A small masked image model, trained from scratch: patch size [8, 8], layers 10.
Rows from block 3, named by matrix and row number. Rows with one number belong to one attention dimension. Each number is 50 + 12 x the weight over the matrix's rms, rounded and kept within 0 to 99. All counts start at 0.
# v: attention query, key and value (stacked) (model.blocks.3.attn.qkv.weight, 576x192, the v third), inputs 96-191
# proj: attention output (model.blocks.3.attn.proj.weight, 192x192, transposed), outputs 96-191
v.107:51 51 44 41 61 47 40 47 38 24 58 33 45 46 60 58 51 63 47 13 44 57 57 54 55 52 63 35 85 55 76 62 57 41 50 39 46 57 43 39 66 48 15 44 43 40 54 29 49 45 39 44 59 59 51 35 53 15 57 50 53 60 49 45 67 42 54 47 49 49 53 41 52 42 52 70 62 52 61 60 55 40 16 35 47 32 23 44 75 73 45 63 55 38 38 24
v.108:53 47 52 54 45 56 37 57 28 60 41 62 22 49 54 64 44 28 66 51 42 63 67 42 31 39 42 71 50 65 58 75 49 53 58 45 46 22 43 50 37 60 24 59 60 53 52 32 45 45 37 48 68 58 50 20 55 47 60 28 70 58 57 45 60 39 40 59 38 47 51 59 68 51 54 59 71 42 77 43 38 52 39 55 53 71 44 63 58 42 50 51 44 62 45 49
v.109:46 53 19 47 49 04 52 52 49 48 51 20 52 81 46 50 46 55 49 57 56 37 50 67 57 46 43 47 54 65 54 40 49 55 53 39 56 49 55 46 88 47 59 31 39 41 30 47 45 42 46 46 55 53 51 49 50 38 57 56 57 44 28 40 48 47 46 49 45 49 46 35 59 50 61 61 55 50 43 60 66 50 45 48 47 44 64 43 55 41 43 48 47 61 53 36
v.110:60 56 63 38 65 64 73 44 47 47 61 71 54 22 51 60 29 68 43 33 37 38 55 38 72 42 60 53 60 26 33 32 40 64 53 73 55 47 60 38 55 55 67 66 49 57 54 71 54 63 55 49 50 57 54 48 72 57 34 52 49 46 42 44 66 48 88 52 56 26 59 71 42 51 34 22 54 63 45 62 42 48 60 47 49 41 55 52 21 49 52 42 65 40 60 65
v.111:54 51 37 35 36 35 33 45 49 56 37 30 44 57 60 51 67 24 63 63 48 58 45 64 37 57 44 46 52 66 73 60 57 46 39 34 59 33 43 56 53 43 55 26 44 32 50 20 55 53 57 48 56 50 46 49 45 39 43 46 39 59 54 45 50 40 32 41 31 64 41 23 46 37 42 60 36 48 61 45 51 52 40 61 48 35 54 45 55 60 40 64 60 59 45 40
v.112:42 45 61 52 51 53 56 55 52 58 56 19 63 58 63 51 39 55 32 65 53 52 52 41 73 41 48 43 67 71 43 47 47 46 48 42 41 56 54 50 47 52 53 37 34 51 45 49 50 46 46 47 55 57 49 60 48 36 60 60 50 41 44 48 33 50 74 42 57 53 67 41 47 52 56 61 42 59 28 55 77 49 49 48 52 36 46 35 57 45 45 49 42 37 40 17
v.113:45 49 50 56 51 50 40 44 38 75 53 54 42 53 50 42 47 65 08 48 36 65 51 60 43 51 24 35 21 50 59 56 72 60 39 50 37 22 46 56 50 56 51 41 74 47 47 46 45 45 53 52 43 41 45 44 58 30 35 31 19 72 42 56 43 33 45 48 25 42 37 27 60 23 45 51 35 39 49 51 23 43 44 50 49 56 38 45 43 73 40 56 23 49 63 28
v.114:61 49 49 58 49 52 47 67 45 51 61 41 47 79 42 55 40 27 66 46 56 75 41 63 50 55 40 56 52 70 44 55 49 40 54 63 46 81 55 50 44 44 15 43 43 47 43 81 49 43 45 49 72 43 60 44 33 50 51 81 74 35 46 61 62 64 44 53 53 59 67 68 70 53 50 71 62 49 43 42 37 36 54 37 55 64 58 49 43 26 64 53 49 35 66 42
v.115:49 45 42 37 46 42 57 45 56 52 52 60 37 30 33 64 77 48 59 65 55 48 23 64 31 58 43 56 34 50 37 50 47 60 56 64 52 51 43 35 49 36 73 58 57 64 53 54 48 51 60 50 34 54 51 67 41 83 46 41 44 53 45 59 50 65 25 44 49 49 28 39 35 46 44 45 50 46 63 40 43 47 54 78 51 56 65 53 30 44 55 56 62 68 52 88
v.116:56 48 71 52 48 83 46 50 50 53 52 79 45 03 51 64 60 48 57 48 37 70 42 39 44 63 56 60 57 48 40 62 54 56 49 57 41 44 41 48 13 47 45 68 52 50 74 48 56 61 59 57 45 51 55 40 50 62 39 45 46 58 63 50 50 49 49 50 54 54 53 62 42 48 40 49 42 51 60 43 36 48 53 48 50 51 43 52 49 56 60 52 63 45 47 63
v.117:53 46 34 73 52 46 32 51 53 47 48 51 67 73 40 21 69 50 54 64 95 63 39 57 23 52 44 50 37 45 61 73 52 39 39 36 50 70 35 55 49 49 41 40 50 59 49 41 46 41 52 44 58 43 52 67 40 53 66 58 45 53 67 66 33 35 03 49 39 51 39 49 55 45 58 78 45 39 36 39 51 70 41 54 57 52 47 52 56 54 44 49 21 55 52 23
v.118:61 60 19 40 45 06 44 46 42 43 44 25 43 57 44 64 61 48 59 50 48 37 40 64 38 49 43 48 61 62 58 43 53 64 49 50 52 29 54 48 76 50 61 29 49 45 39 35 48 53 54 53 49 56 58 52 46 38 37 47 50 51 28 29 54 37 45 51 43 42 36 12 43 47 44 40 48 47 57 56 47 40 37 54 51 43 58 52 43 58 38 55 70 61 54 60
v.119:43 43 35 54 42 31 47 57 50 49 43 25 47 81 40 33 58 50 34 63 64 56 43 54 48 50 43 49 50 56 64 51 52 41 66 42 45 60 64 45 56 45 41 44 60 65 37 46 46 34 41 38 56 44 44 68 38 55 70 47 64 58 46 61 46 57 37 45 52 56 50 39 49 64 68 63 53 39 46 39 63 56 48 52 49 67 47 39 62 51 58 54 44 56 46 38
v.120:44 53 59 62 43 58 56 61 48 72 63 56 71 52 51 37 22 79 19 64 45 47 41 43 57 45 46 58 58 52 27 32 44 43 46 69 45 72 69 51 42 56 36 50 38 39 39 75 51 54 54 51 40 55 44 59 48 53 43 49 50 47 45 43 48 79 58 42 57 58 52 51 50 57 59 42 50 45 33 49 55 49 53 43 54 36 56 33 56 36 45 45 49 30 54 62
v.121:55 52 63 51 46 73 42 57 49 55 48 73 49 19 46 46 52 37 55 45 34 71 49 40 28 56 54 55 52 45 45 67 63 40 42 55 41 49 50 63 04 42 35 53 52 49 73 48 62 62 67 63 57 47 56 38 49 60 34 47 50 60 72 45 58 47 47 48 55 59 51 67 42 41 40 48 36 50 55 40 37 50 52 49 50 48 38 57 44 53 57 53 53 40 50 60
v.122:57 51 55 43 38 31 41 42 54 53 49 35 70 72 52 38 50 24 64 96 59 42 32 59 56 49 54 41 47 52 59 55 54 41 40 51 61 49 61 67 47 48 74 36 45 56 50 47 56 56 54 51 57 50 48 68 36 48 57 61 43 49 56 45 35 45 46 49 32 60 66 32 31 45 44 45 22 50 30 39 74 73 60 56 54 39 71 42 42 58 39 42 61 61 48 41
v.123:55 54 48 63 58 52 45 62 57 39 46 35 50 34 53 67 48 40 76 78 55 67 43 29 43 22 51 56 99 80 55 42 47 58 50 56 53 81 55 55 49 63 69 66 13 43 52 67 49 50 55 40 55 62 36 52 44 60 49 38 43 39 58 40 54 48 41 41 46 70 44 53 62 40 59 70 63 46 31 54 59 58 43 54 56 29 56 47 57 16 37 53 52 33 42 56
v.124:52 48 79 54 53 99 46 51 54 50 46 74 57 31 58 49 37 47 43 43 41 66 58 32 52 53 52 47 46 46 48 56 55 42 34 54 37 51 44 58 21 52 43 58 57 57 65 56 54 55 54 55 57 50 56 44 56 51 50 48 45 57 72 60 54 47 62 50 52 46 64 63 50 49 37 44 46 52 50 50 33 46 57 50 48 52 45 57 43 58 56 50 36 38 51 46
v.125:54 45 49 56 66 46 52 55 59 41 69 46 55 48 36 64 77 52 87 52 54 78 26 78 14 53 39 74 58 72 24 41 39 46 43 52 48 85 19 50 42 30 29 48 11 27 53 31 55 49 58 51 54 55 66 43 41 56 62 95 58 25 47 42 13 53 43 52 64 69 38 51 74 57 47 45 47 45 37 53 57 18 38 46 54 42 55 53 36 23 70 47 41 47 47 55
v.126:46 58 22 40 50 48 54 42 38 36 49 46 64 60 55 32 33 53 42 31 45 59 65 63 51 42 55 61 55 37 57 51 52 51 59 54 69 56 54 53 80 50 74 44 58 48 47 62 52 52 52 51 59 32 39 38 55 60 31 50 54 80 58 55 69 55 42 37 44 52 45 66 65 44 33 64 43 49 56 55 35 64 58 42 46 36 51 41 35 46 50 77 54 50 39 67
v.127:53 50 58 66 49 56 43 72 45 83 21 71 51 59 48 22 48 39 32 51 58 43 66 49 53 52 49 68 21 43 73 59 60 46 45 38 48 21 43 46 46 57 49 44 89 75 50 26 52 43 50 44 64 48 52 59 66 40 53 17 45 69 49 73 57 28 45 55 31 59 47 43 53 58 39 48 51 43 54 41 25 37 43 51 51 68 71 55 39 53 77 40 22 66 81 49
v.128:48 48 29 40 37 31 34 45 44 43 45 21 36 60 63 49 80 50 52 69 50 58 36 60 41 49 41 43 45 68 69 57 60 53 67 29 46 36 57 50 53 49 60 37 49 39 51 34 47 47 48 41 47 50 40 47 36 42 50 41 48 74 54 53 37 45 33 44 44 52 43 25 48 36 55 70 42 41 53 43 59 56 39 61 47 45 55 40 63 61 40 63 57 58 37 49
v.129:53 53 36 59 38 63 53 46 61 29 45 67 68 51 44 44 34 53 31 54 59 27 61 31 69 51 53 45 61 36 30 47 51 50 48 77 55 73 56 59 52 60 44 65 68 58 36 74 54 59 54 55 39 59 57 54 50 73 51 34 59 65 57 38 68 71 36 37 56 35 45 37 53 72 62 44 59 51 30 52 57 63 62 36 46 62 42 54 43 68 40 61 52 36 38 66
v.130:45 50 61 31 35 47 32 32 39 40 47 45 62 50 73 58 44 69 26 57 24 64 41 52 70 51 44 30 52 49 46 47 46 66 66 40 54 43 45 51 56 45 44 57 59 33 45 69 51 51 53 52 46 47 53 58 46 37 28 63 35 45 32 53 31 51 81 43 54 25 55 53 73 59 43 35 29 51 32 63 48 52 97 45 42 50 52 40 53 56 54 61 46 44 39 51
v.131:49 56 67 53 48 75 39 48 46 56 47 95 45 29 46 42 43 42 49 34 36 59 62 43 36 61 54 57 38 45 50 60 56 42 47 57 49 40 47 62 24 48 27 51 65 46 68 53 58 56 52 59 56 41 52 42 56 52 44 52 48 56 70 54 69 45 48 52 52 52 51 62 56 47 46 48 52 47 56 44 28 51 49 53 52 63 37 65 48 55 51 48 41 41 55 57
v.132:57 56 37 34 54 32 40 38 47 35 44 16 47 53 65 73 55 21 70 51 47 62 40 63 52 47 47 42 80 80 71 57 57 54 32 45 54 48 44 53 65 51 69 33 38 50 49 41 47 52 52 47 57 43 47 39 38 38 30 46 52 60 50 43 55 44 47 43 42 56 54 33 38 43 30 55 43 53 59 52 54 52 45 51 51 14 57 37 49 61 43 65 70 56 32 36
v.133:45 54 54 56 60 50 55 32 48 55 73 61 44 46 37 71 19 59 56 45 47 59 52 35 57 54 46 43 73 54 50 48 46 57 38 58 51 36 56 47 53 63 42 70 45 25 46 65 44 53 48 50 57 47 50 36 52 49 37 47 55 35 53 44 57 66 58 55 60 44 63 61 39 25 67 40 50 48 64 51 44 50 49 44 47 40 49 48 62 57 36 42 68 50 63 59
v.134:46 51 50 58 54 51 46 31 60 42 49 65 63 43 54 36 34 69 49 57 60 48 56 72 55 55 36 51 60 42 73 36 43 51 25 55 50 55 70 50 65 60 61 44 71 50 59 59 54 59 42 60 45 54 49 50 59 44 32 27 57 50 47 48 67 45 49 55 56 45 46 45 35 53 43 45 36 48 45 54 52 45 60 26 49 44 67 46 54 68 52 35 49 39 32 35
v.135:53 49 48 66 43 41 45 40 56 73 42 44 55 58 45 57 67 64 38 50 56 51 50 42 29 58 52 29 39 48 44 46 38 56 58 33 55 60 38 45 51 52 42 56 54 26 50 59 50 52 51 52 55 54 62 63 52 53 43 65 52 33 54 62 50 51 54 56 56 47 51 69 52 48 52 38 24 52 39 48 42 52 64 46 53 51 81 58 61 38 57 44 34 56 63 40
v.136:43 47 61 49 52 54 55 53 51 97 45 45 37 43 58 74 23 27 75 61 35 60 45 54 40 48 40 65 49 78 41 53 41 65 34 50 57 51 22 37 54 44 67 57 48 46 52 73 55 45 52 56 68 41 50 39 44 75 19 57 58 31 39 59 47 70 53 44 48 68 59 79 68 52 34 50 55 46 62 48 39 42 78 63 48 29 76 33 39 24 56 53 63 48 62 70
v.137:44 49 78 60 55 83 50 48 63 57 49 66 71 43 49 33 39 61 37 54 47 49 50 51 57 54 50 33 32 37 49 50 50 42 24 49 47 68 49 53 30 54 63 65 57 54 59 70 51 60 57 54 46 53 43 59 54 48 47 57 34 28 50 52 37 56 56 47 47 52 50 58 68 48 34 41 39 54 28 50 47 55 61 43 50 47 47 47 28 54 54 50 27 26 50 24
v.138:55 52 36 68 44 54 42 65 40 39 54 63 78 74 42 10 46 49 40 47 65 68 65 54 51 35 61 55 55 35 54 61 56 22 43 61 61 72 53 65 53 50 35 41 36 49 45 47 47 46 58 40 62 44 46 52 52 50 66 56 57 71 73 53 59 49 34 40 41 60 49 65 55 53 60 67 49 47 33 44 52 68 40 32 51 50 37 52 54 43 43 67 31 47 43 43
v.139:56 56 29 43 51 22 56 47 47 41 50 29 51 70 49 55 41 59 54 54 56 20 58 60 59 44 46 46 56 47 47 39 49 64 54 50 62 51 58 43 99 52 61 36 47 50 29 62 45 48 47 42 51 61 53 56 53 47 53 54 56 37 33 36 54 46 49 56 43 38 48 36 48 54 51 49 60 53 44 60 57 52 45 47 51 48 62 52 44 46 43 47 59 55 58 48
v.140:55 56 38 44 42 50 52 51 40 57 51 87 45 34 36 51 56 46 65 35 52 51 66 50 17 64 52 61 43 47 46 53 56 37 57 69 67 39 56 58 48 40 36 39 47 25 58 43 58 64 61 57 56 47 54 41 56 70 40 60 64 55 59 39 70 53 26 45 44 57 33 51 47 37 50 53 52 42 60 49 30 53 36 41 51 48 42 61 49 45 38 55 61 47 62 76
v.141:49 49 47 55 47 37 43 42 60 00 62 27 49 53 48 53 63 45 68 77 61 43 38 39 68 56 56 40 57 36 66 60 63 51 70 42 60 52 63 56 58 41 65 62 27 29 53 45 53 56 47 47 49 66 51 51 42 53 63 59 38 51 52 47 44 37 67 59 51 45 66 51 37 34 84 56 45 65 33 51 76 60 69 49 51 69 56 49 70 62 35 39 53 61 41 56
v.142:39 47 05 50 52 05 41 41 53 46 44 31 48 82 44 50 54 54 52 46 58 40 51 69 49 54 42 46 47 55 65 47 42 54 55 39 57 54 57 50 77 47 52 31 48 40 36 41 47 40 43 43 44 48 43 55 46 46 53 58 46 47 29 54 45 50 36 51 45 47 31 34 61 48 63 61 56 42 50 55 57 52 45 47 48 52 51 46 67 48 38 53 41 62 46 46
proj.107:43 44 50 49 73 53 36 47 57 70 53 52 75 47 35 60 64 33 50 40 48 34 44 31 41 51 54 57 68 37 38 66 31 40 55 63 38 53 72 36 50 30 36 59 69 89 52 43 48 45 50 61 38 49 46 37 49 40 41 67 69 70 52 63 50 41 54 42 32 25 50 53 50 54 49 53 58 43 55 50 62 59 44 74 49 41 76 28 51 58 51 33 85 57 37 62
proj.108:38 45 49 31 49 44 60 43 80 52 70 47 60 51 39 39 47 54 31 48 53 58 46 62 49 48 56 27 61 34 65 47 58 53 51 53 64 64 50 71 48 67 50 30 37 52 50 63 51 45 64 59 64 50 57 55 48 45 21 50 50 45 52 48 54 62 40 69 74 47 51 59 36 61 52 63 57 45 44 51 68 58 52 50 66 35 43 45 44 56 36 57 56 40 45 43
proj.109:54 48 50 47 47 56 47 51 39 51 52 82 44 28 53 38 81 52 66 48 49 74 36 33 75 48 70 38 41 28 44 39 40 36 43 56 41 57 49 72 50 42 59 61 66 65 50 58 57 65 51 46 62 50 46 47 55 59 44 55 55 59 50 43 37 55 33 65 38 70 50 49 47 51 48 44 52 25 67 50 44 50 40 63 24 51 65 54 50 57 53 58 53 47 51 45
proj.110:47 71 51 62 32 27 65 37 44 66 53 50 51 51 59 58 48 51 53 26 48 55 54 62 55 49 47 61 39 55 74 90 67 54 56 50 26 46 43 55 49 57 51 76 55 31 49 31 46 66 34 63 30 49 36 30 66 59 66 46 45 69 51 46 44 55 71 13 47 62 49 33 48 65 26 44 61 61 47 50 20 63 77 53 60 45 37 49 67 44 49 47 46 81 52 22
proj.111:57 36 52 40 53 46 29 56 56 30 35 51 60 45 43 43 52 61 37 61 24 54 58 50 47 47 59 54 44 45 30 40 34 63 52 50 40 39 65 45 50 34 66 20 46 68 50 57 62 52 69 37 40 50 74 56 35 41 46 54 69 45 50 55 38 57 41 74 44 43 50 73 45 47 77 36 26 43 46 51 63 54 35 52 41 59 66 45 40 54 50 48 61 25 48 71
proj.112:42 50 50 59 51 64 44 54 50 47 43 52 57 49 34 58 54 36 67 44 56 23 34 10 61 51 38 62 64 59 47 52 42 47 55 60 66 62 75 42 50 20 62 63 52 59 50 50 54 47 41 47 71 51 39 56 55 39 36 36 52 65 50 52 65 53 64 35 33 33 51 48 53 43 41 39 45 39 68 50 61 51 43 44 37 50 56 75 40 51 54 37 62 55 45 55
proj.113:82 61 53 62 34 34 38 31 66 40 48 52 78 42 52 73 56 80 39 71 19 40 49 43 26 48 42 82 57 52 41 50 47 50 43 50 56 51 66 50 52 39 30 38 22 55 48 41 40 38 60 53 39 51 99 44 43 34 54 37 45 34 49 59 42 46 51 61 46 50 51 77 44 21 62 55 48 52 46 54 42 73 66 67 56 55 53 54 44 29 59 47 70 42 44 64
proj.114:36 52 50 44 66 55 70 30 72 48 43 58 51 54 52 31 55 48 63 32 75 39 33 52 69 47 57 21 68 34 59 17 65 40 49 47 69 65 55 62 49 42 35 39 60 62 51 39 55 38 51 54 49 51 43 57 50 34 57 75 64 62 53 48 46 22 47 62 44 41 48 53 46 52 47 36 71 19 60 49 92 59 53 54 64 46 57 50 44 82 22 67 37 52 73 41
proj.115:51 55 50 63 46 43 53 51 27 42 45 54 28 51 62 41 45 46 40 66 39 62 53 84 51 49 68 53 40 50 44 55 47 56 34 33 42 37 19 45 49 86 44 43 49 22 50 55 35 57 46 48 35 50 72 52 46 50 65 59 48 47 50 40 47 60 34 67 48 69 49 53 43 45 64 37 55 62 30 50 54 50 52 40 67 54 43 34 60 58 50 65 41 43 66 45
proj.116:41 47 51 51 49 36 56 50 58 48 47 27 51 62 44 61 25 40 27 45 48 27 61 72 31 52 38 58 53 59 58 66 63 63 60 46 46 34 50 25 49 62 41 40 34 40 52 44 54 38 57 68 38 50 60 47 40 45 53 46 46 50 51 57 55 46 57 36 53 32 49 53 49 56 56 53 40 70 34 50 55 50 58 39 64 49 39 48 53 44 47 47 48 45 45 44
proj.117:69 39 47 41 71 54 26 53 47 35 56 48 44 51 61 44 56 50 50 83 61 40 55 52 36 53 42 40 57 38 45 16 51 35 39 58 74 54 54 38 49 55 25 39 58 67 52 69 54 22 64 40 57 48 59 55 24 47 49 59 51 03 49 53 61 24 28 66 69 55 52 40 55 26 73 76 51 45 42 48 57 20 34 38 54 55 46 26 53 41 68 56 46 24 49 99
proj.118:58 46 50 52 35 38 46 46 49 40 44 76 61 30 51 48 69 66 42 57 24 76 50 69 62 49 82 47 35 30 32 55 45 50 43 58 22 43 34 62 50 63 60 56 51 60 48 63 65 72 58 46 19 49 53 47 48 42 59 66 68 50 50 49 25 59 18 64 35 64 50 75 47 48 59 35 36 38 45 50 49 66 50 64 43 48 63 40 57 50 51 69 53 33 50 49
proj.119:54 47 51 49 59 75 39 59 45 57 60 56 37 49 51 39 55 54 65 61 59 50 34 39 54 52 56 42 53 52 44 28 51 48 28 49 62 59 48 50 50 47 48 53 49 56 50 60 48 46 54 32 66 49 61 51 48 48 32 46 50 55 50 40 61 55 42 84 45 55 49 58 47 40 51 48 59 41 55 49 65 35 33 37 42 48 48 62 35 71 51 60 49 49 51 66
proj.120:47 51 49 68 50 56 56 44 43 48 55 45 37 53 48 75 38 35 78 50 47 40 39 64 55 55 45 66 58 65 68 45 56 58 34 38 60 44 42 50 50 17 42 73 67 28 52 41 48 58 34 36 50 49 52 46 52 47 73 33 23 67 49 50 57 54 65 36 44 56 50 68 43 16 62 17 57 42 57 49 34 61 69 52 33 69 34 72 23 58 52 63 25 51 58 45
proj.121:49 39 48 39 45 33 47 43 66 46 35 33 51 62 51 60 27 49 27 39 47 26 71 64 31 51 38 53 53 58 54 51 64 63 59 40 45 34 50 30 48 39 42 27 37 48 51 41 64 31 68 64 35 49 61 51 32 46 55 43 45 42 51 55 47 31 53 40 53 25 50 56 49 66 59 52 36 58 46 49 58 45 51 41 55 55 44 50 45 48 48 40 43 41 48 52
proj.122:54 49 50 35 56 52 33 57 56 34 33 52 42 42 58 37 47 74 53 50 49 35 56 39 70 52 46 45 46 63 39 35 59 67 33 56 54 66 59 45 50 27 75 43 43 62 50 60 62 58 74 28 54 51 61 37 45 34 41 39 58 42 50 47 50 67 56 61 60 54 50 55 52 50 61 42 26 37 48 52 69 26 30 24 33 45 50 61 52 54 62 48 41 41 52 76
proj.123:37 41 51 69 88 57 57 40 27 53 56 47 30 50 24 55 48 51 75 43 33 49 44 63 51 46 50 39 59 34 61 44 67 59 52 69 63 62 85 47 49 40 75 49 64 34 51 73 61 49 50 37 61 51 51 38 46 47 36 55 56 45 49 58 57 29 34 22 39 42 51 33 45 62 61 05 55 43 25 49 38 59 33 61 44 53 46 49 66 59 50 35 54 41 61 55
proj.124:48 56 48 55 40 44 63 40 70 50 43 29 63 68 49 63 30 49 44 43 51 20 63 48 37 49 23 60 69 68 59 54 56 58 60 49 64 48 67 38 52 40 44 45 35 39 49 36 46 37 47 62 46 50 52 61 49 35 51 41 45 48 50 53 64 38 75 24 62 27 51 47 53 62 46 55 49 63 47 52 60 57 65 45 62 52 42 52 49 35 42 33 52 56 51 55
proj.125:41 37 51 43 52 63 49 49 29 00 31 53 33 50 43 44 56 20 29 58 73 36 41 60 45 50 49 35 70 26 38 31 35 44 82 65 61 57 34 40 51 62 41 41 62 50 51 57 64 29 74 61 54 50 06 83 43 38 71 69 41 49 49 71 64 09 52 39 27 43 49 47 55 20 47 40 34 33 42 49 56 44 47 77 58 71 86 32 48 43 50 81 40 30 61 30
proj.126:38 37 51 70 49 33 45 50 35 74 47 54 48 50 52 56 72 51 55 40 37 68 66 53 44 48 61 78 16 36 56 34 67 43 59 34 41 25 64 49 50 46 42 47 62 54 50 43 51 49 39 46 46 51 56 42 42 79 67 59 59 47 49 48 31 51 22 33 54 55 50 22 49 83 50 55 62 79 45 51 09 42 57 62 51 63 45 26 56 50 40 34 49 59 49 53
proj.127:85 50 51 26 18 41 47 30 77 71 68 53 65 64 62 38 56 90 48 64 52 64 53 50 37 52 45 26 52 56 66 49 58 42 35 48 59 61 39 59 53 50 45 60 29 37 48 54 48 53 70 27 41 51 61 66 50 47 43 33 56 41 50 35 54 51 41 52 77 54 50 71 50 66 47 66 70 55 57 49 72 47 66 36 52 51 24 60 43 53 46 47 58 58 47 59
proj.128:36 37 50 50 62 54 28 62 38 41 55 53 45 40 37 51 51 50 41 67 28 49 33 39 47 52 58 70 34 43 31 28 45 54 43 62 52 44 60 39 50 48 56 28 40 66 50 71 59 49 56 42 65 51 78 37 41 42 36 55 70 43 51 60 55 66 36 84 33 49 49 79 44 37 72 41 38 46 36 50 55 36 26 45 41 52 59 42 58 62 65 49 64 25 40 77
proj.129:39 40 49 90 62 54 69 44 57 65 47 44 41 63 65 58 52 40 62 49 32 65 78 65 53 51 65 51 46 65 40 44 65 57 30 31 50 39 63 35 50 48 51 72 67 17 49 45 56 64 38 49 40 51 34 59 45 63 58 63 31 36 49 51 47 64 35 37 61 53 51 53 52 36 58 44 61 51 62 51 52 67 45 32 41 55 30 43 39 49 41 50 30 59 58 45
proj.130:32 38 48 61 18 51 69 72 65 44 34 55 87 31 39 43 56 56 55 44 34 45 36 00 60 44 57 59 37 52 46 36 53 57 67 61 39 45 73 44 49 32 53 46 33 71 50 33 76 54 41 66 49 51 34 18 56 52 47 51 57 74 50 53 53 55 67 59 33 61 50 50 40 34 23 65 27 43 52 51 49 54 67 62 54 63 47 76 41 43 16 39 41 65 43 23
proj.131:64 47 49 35 43 28 57 41 76 51 47 30 60 62 56 59 32 58 32 43 50 45 72 66 32 50 40 42 58 56 56 49 63 59 56 34 47 41 50 54 49 40 38 28 35 45 50 40 48 26 59 52 42 50 67 56 42 43 56 43 41 37 49 48 39 34 54 48 67 44 51 58 48 54 53 56 47 62 50 51 50 55 58 53 61 52 52 45 42 36 43 49 37 44 51 47
proj.132:37 46 49 60 67 49 38 51 49 46 30 60 70 43 36 50 62 55 37 39 29 43 59 40 60 44 68 66 47 40 34 53 52 57 60 69 46 41 78 41 51 38 61 39 40 76 50 55 61 54 50 47 36 50 53 39 38 32 52 60 80 64 49 57 33 57 33 40 29 30 51 52 50 68 59 37 39 40 40 52 67 56 43 63 42 51 65 42 52 47 42 33 67 44 46 63
proj.133:58 61 49 45 60 52 65 56 50 67 54 46 46 44 59 36 41 47 60 37 50 43 62 66 46 44 59 64 54 49 88 69 69 54 36 36 35 47 28 60 48 55 50 55 57 78 48 53 44 53 36 47 36 50 71 29 54 62 60 58 48 53 51 47 33 54 51 52 52 60 53 52 55 63 44 49 44 59 59 52 55 51 57 66 52 43 24 67 47 37 45 57 51 54 46 37
proj.134:74 44 49 52 49 44 44 58 39 52 71 50 47 54 50 62 58 55 53 45 33 46 70 66 53 58 58 65 46 66 56 68 45 39 32 40 45 57 46 49 49 34 48 80 35 50 51 46 33 49 72 22 31 50 58 29 51 47 80 28 34 56 51 44 42 58 42 38 35 58 51 50 52 42 52 49 54 56 49 49 36 54 54 68 52 61 42 46 49 33 51 47 42 58 41 65
proj.135:76 41 50 43 41 53 54 76 54 27 42 53 62 43 52 15 52 44 70 62 40 58 62 51 46 51 50 35 45 31 65 29 55 43 49 54 54 55 48 56 50 36 49 39 55 62 51 64 58 41 49 43 50 50 38 73 56 44 52 69 57 49 50 40 45 45 42 69 52 73 49 54 56 21 29 54 42 39 54 49 57 52 49 41 63 59 31 49 45 56 29 39 30 49 63 61
proj.136:38 55 50 58 26 57 73 69 54 48 42 56 61 52 42 30 45 57 57 39 54 61 44 62 59 42 62 40 48 37 84 53 64 57 77 31 55 31 40 72 49 64 53 39 43 44 51 47 51 49 41 48 55 50 49 53 49 60 70 60 53 82 49 33 38 39 40 47 33 57 49 22 36 74 39 40 50 56 54 51 50 66 73 55 60 71 44 77 31 53 22 58 42 54 61 19
proj.137:67 65 50 61 37 48 56 44 54 37 48 39 58 53 32 63 44 58 40 44 54 29 59 33 28 49 13 50 59 65 52 50 47 52 64 56 68 47 75 42 52 24 35 43 42 40 48 27 50 38 59 75 51 52 59 58 52 47 57 39 28 31 49 63 71 21 87 23 48 45 50 33 51 28 41 58 36 54 47 53 50 46 63 51 48 54 51 68 40 32 47 39 51 57 50 46
proj.138:58 30 51 46 78 47 31 29 50 67 36 46 32 59 64 53 66 43 69 55 65 47 63 46 36 51 44 53 51 42 46 09 58 43 43 48 67 57 62 33 52 35 40 60 79 66 50 50 55 37 57 44 52 49 48 56 42 67 43 51 50 33 53 55 57 34 36 35 84 39 50 32 54 62 53 62 67 49 57 50 45 35 42 50 39 57 38 27 49 56 51 40 42 54 56 79
proj.139:52 57 50 60 45 46 54 50 43 53 56 71 56 34 58 40 74 58 68 50 49 79 41 47 73 51 66 39 42 38 46 51 42 39 40 56 41 62 49 74 50 54 60 73 66 58 52 60 53 78 47 45 47 50 37 45 66 55 50 61 57 58 50 43 40 61 39 54 45 76 50 47 49 45 46 44 59 34 55 51 41 59 52 54 45 47 57 44 66 57 52 58 47 56 53 45
proj.140:62 35 49 38 45 35 43 40 52 55 44 43 42 53 66 51 42 54 44 37 47 68 74 80 40 48 56 38 41 44 51 47 59 60 50 36 22 30 30 54 50 45 42 42 64 54 51 45 63 46 62 55 37 51 59 52 35 59 68 56 48 45 50 51 29 36 39 53 56 61 50 56 48 53 61 50 42 50 56 51 40 55 52 59 50 57 57 32 47 48 51 61 32 38 53 36
proj.141:37 42 49 40 64 65 55 58 57 70 42 53 43 36 62 18 50 46 62 55 64 45 38 21 79 51 48 38 45 53 42 45 41 52 34 73 41 81 55 52 47 51 98 57 59 96 49 69 60 53 57 49 65 50 41 38 61 61 19 51 76 51 52 52 54 69 58 48 62 39 51 36 58 78 41 57 44 34 56 47 73 32 19 38 41 29 47 54 82 57 64 35 51 59 53 61
proj.142:58 41 49 49 58 59 42 62 38 50 62 69 49 36 54 33 76 59 56 66 44 79 41 45 60 48 73 40 39 31 39 35 35 36 38 47 40 54 41 69 50 56 51 51 62 68 50 65 47 46 46 32 59 49 57 45 50 65 56 59 54 49 50 43 25 51 25 83 37 75 51 51 52 42 54 57 51 40 60 48 46 43 34 73 40 48 61 44 45 46 53 62 49 44 52 53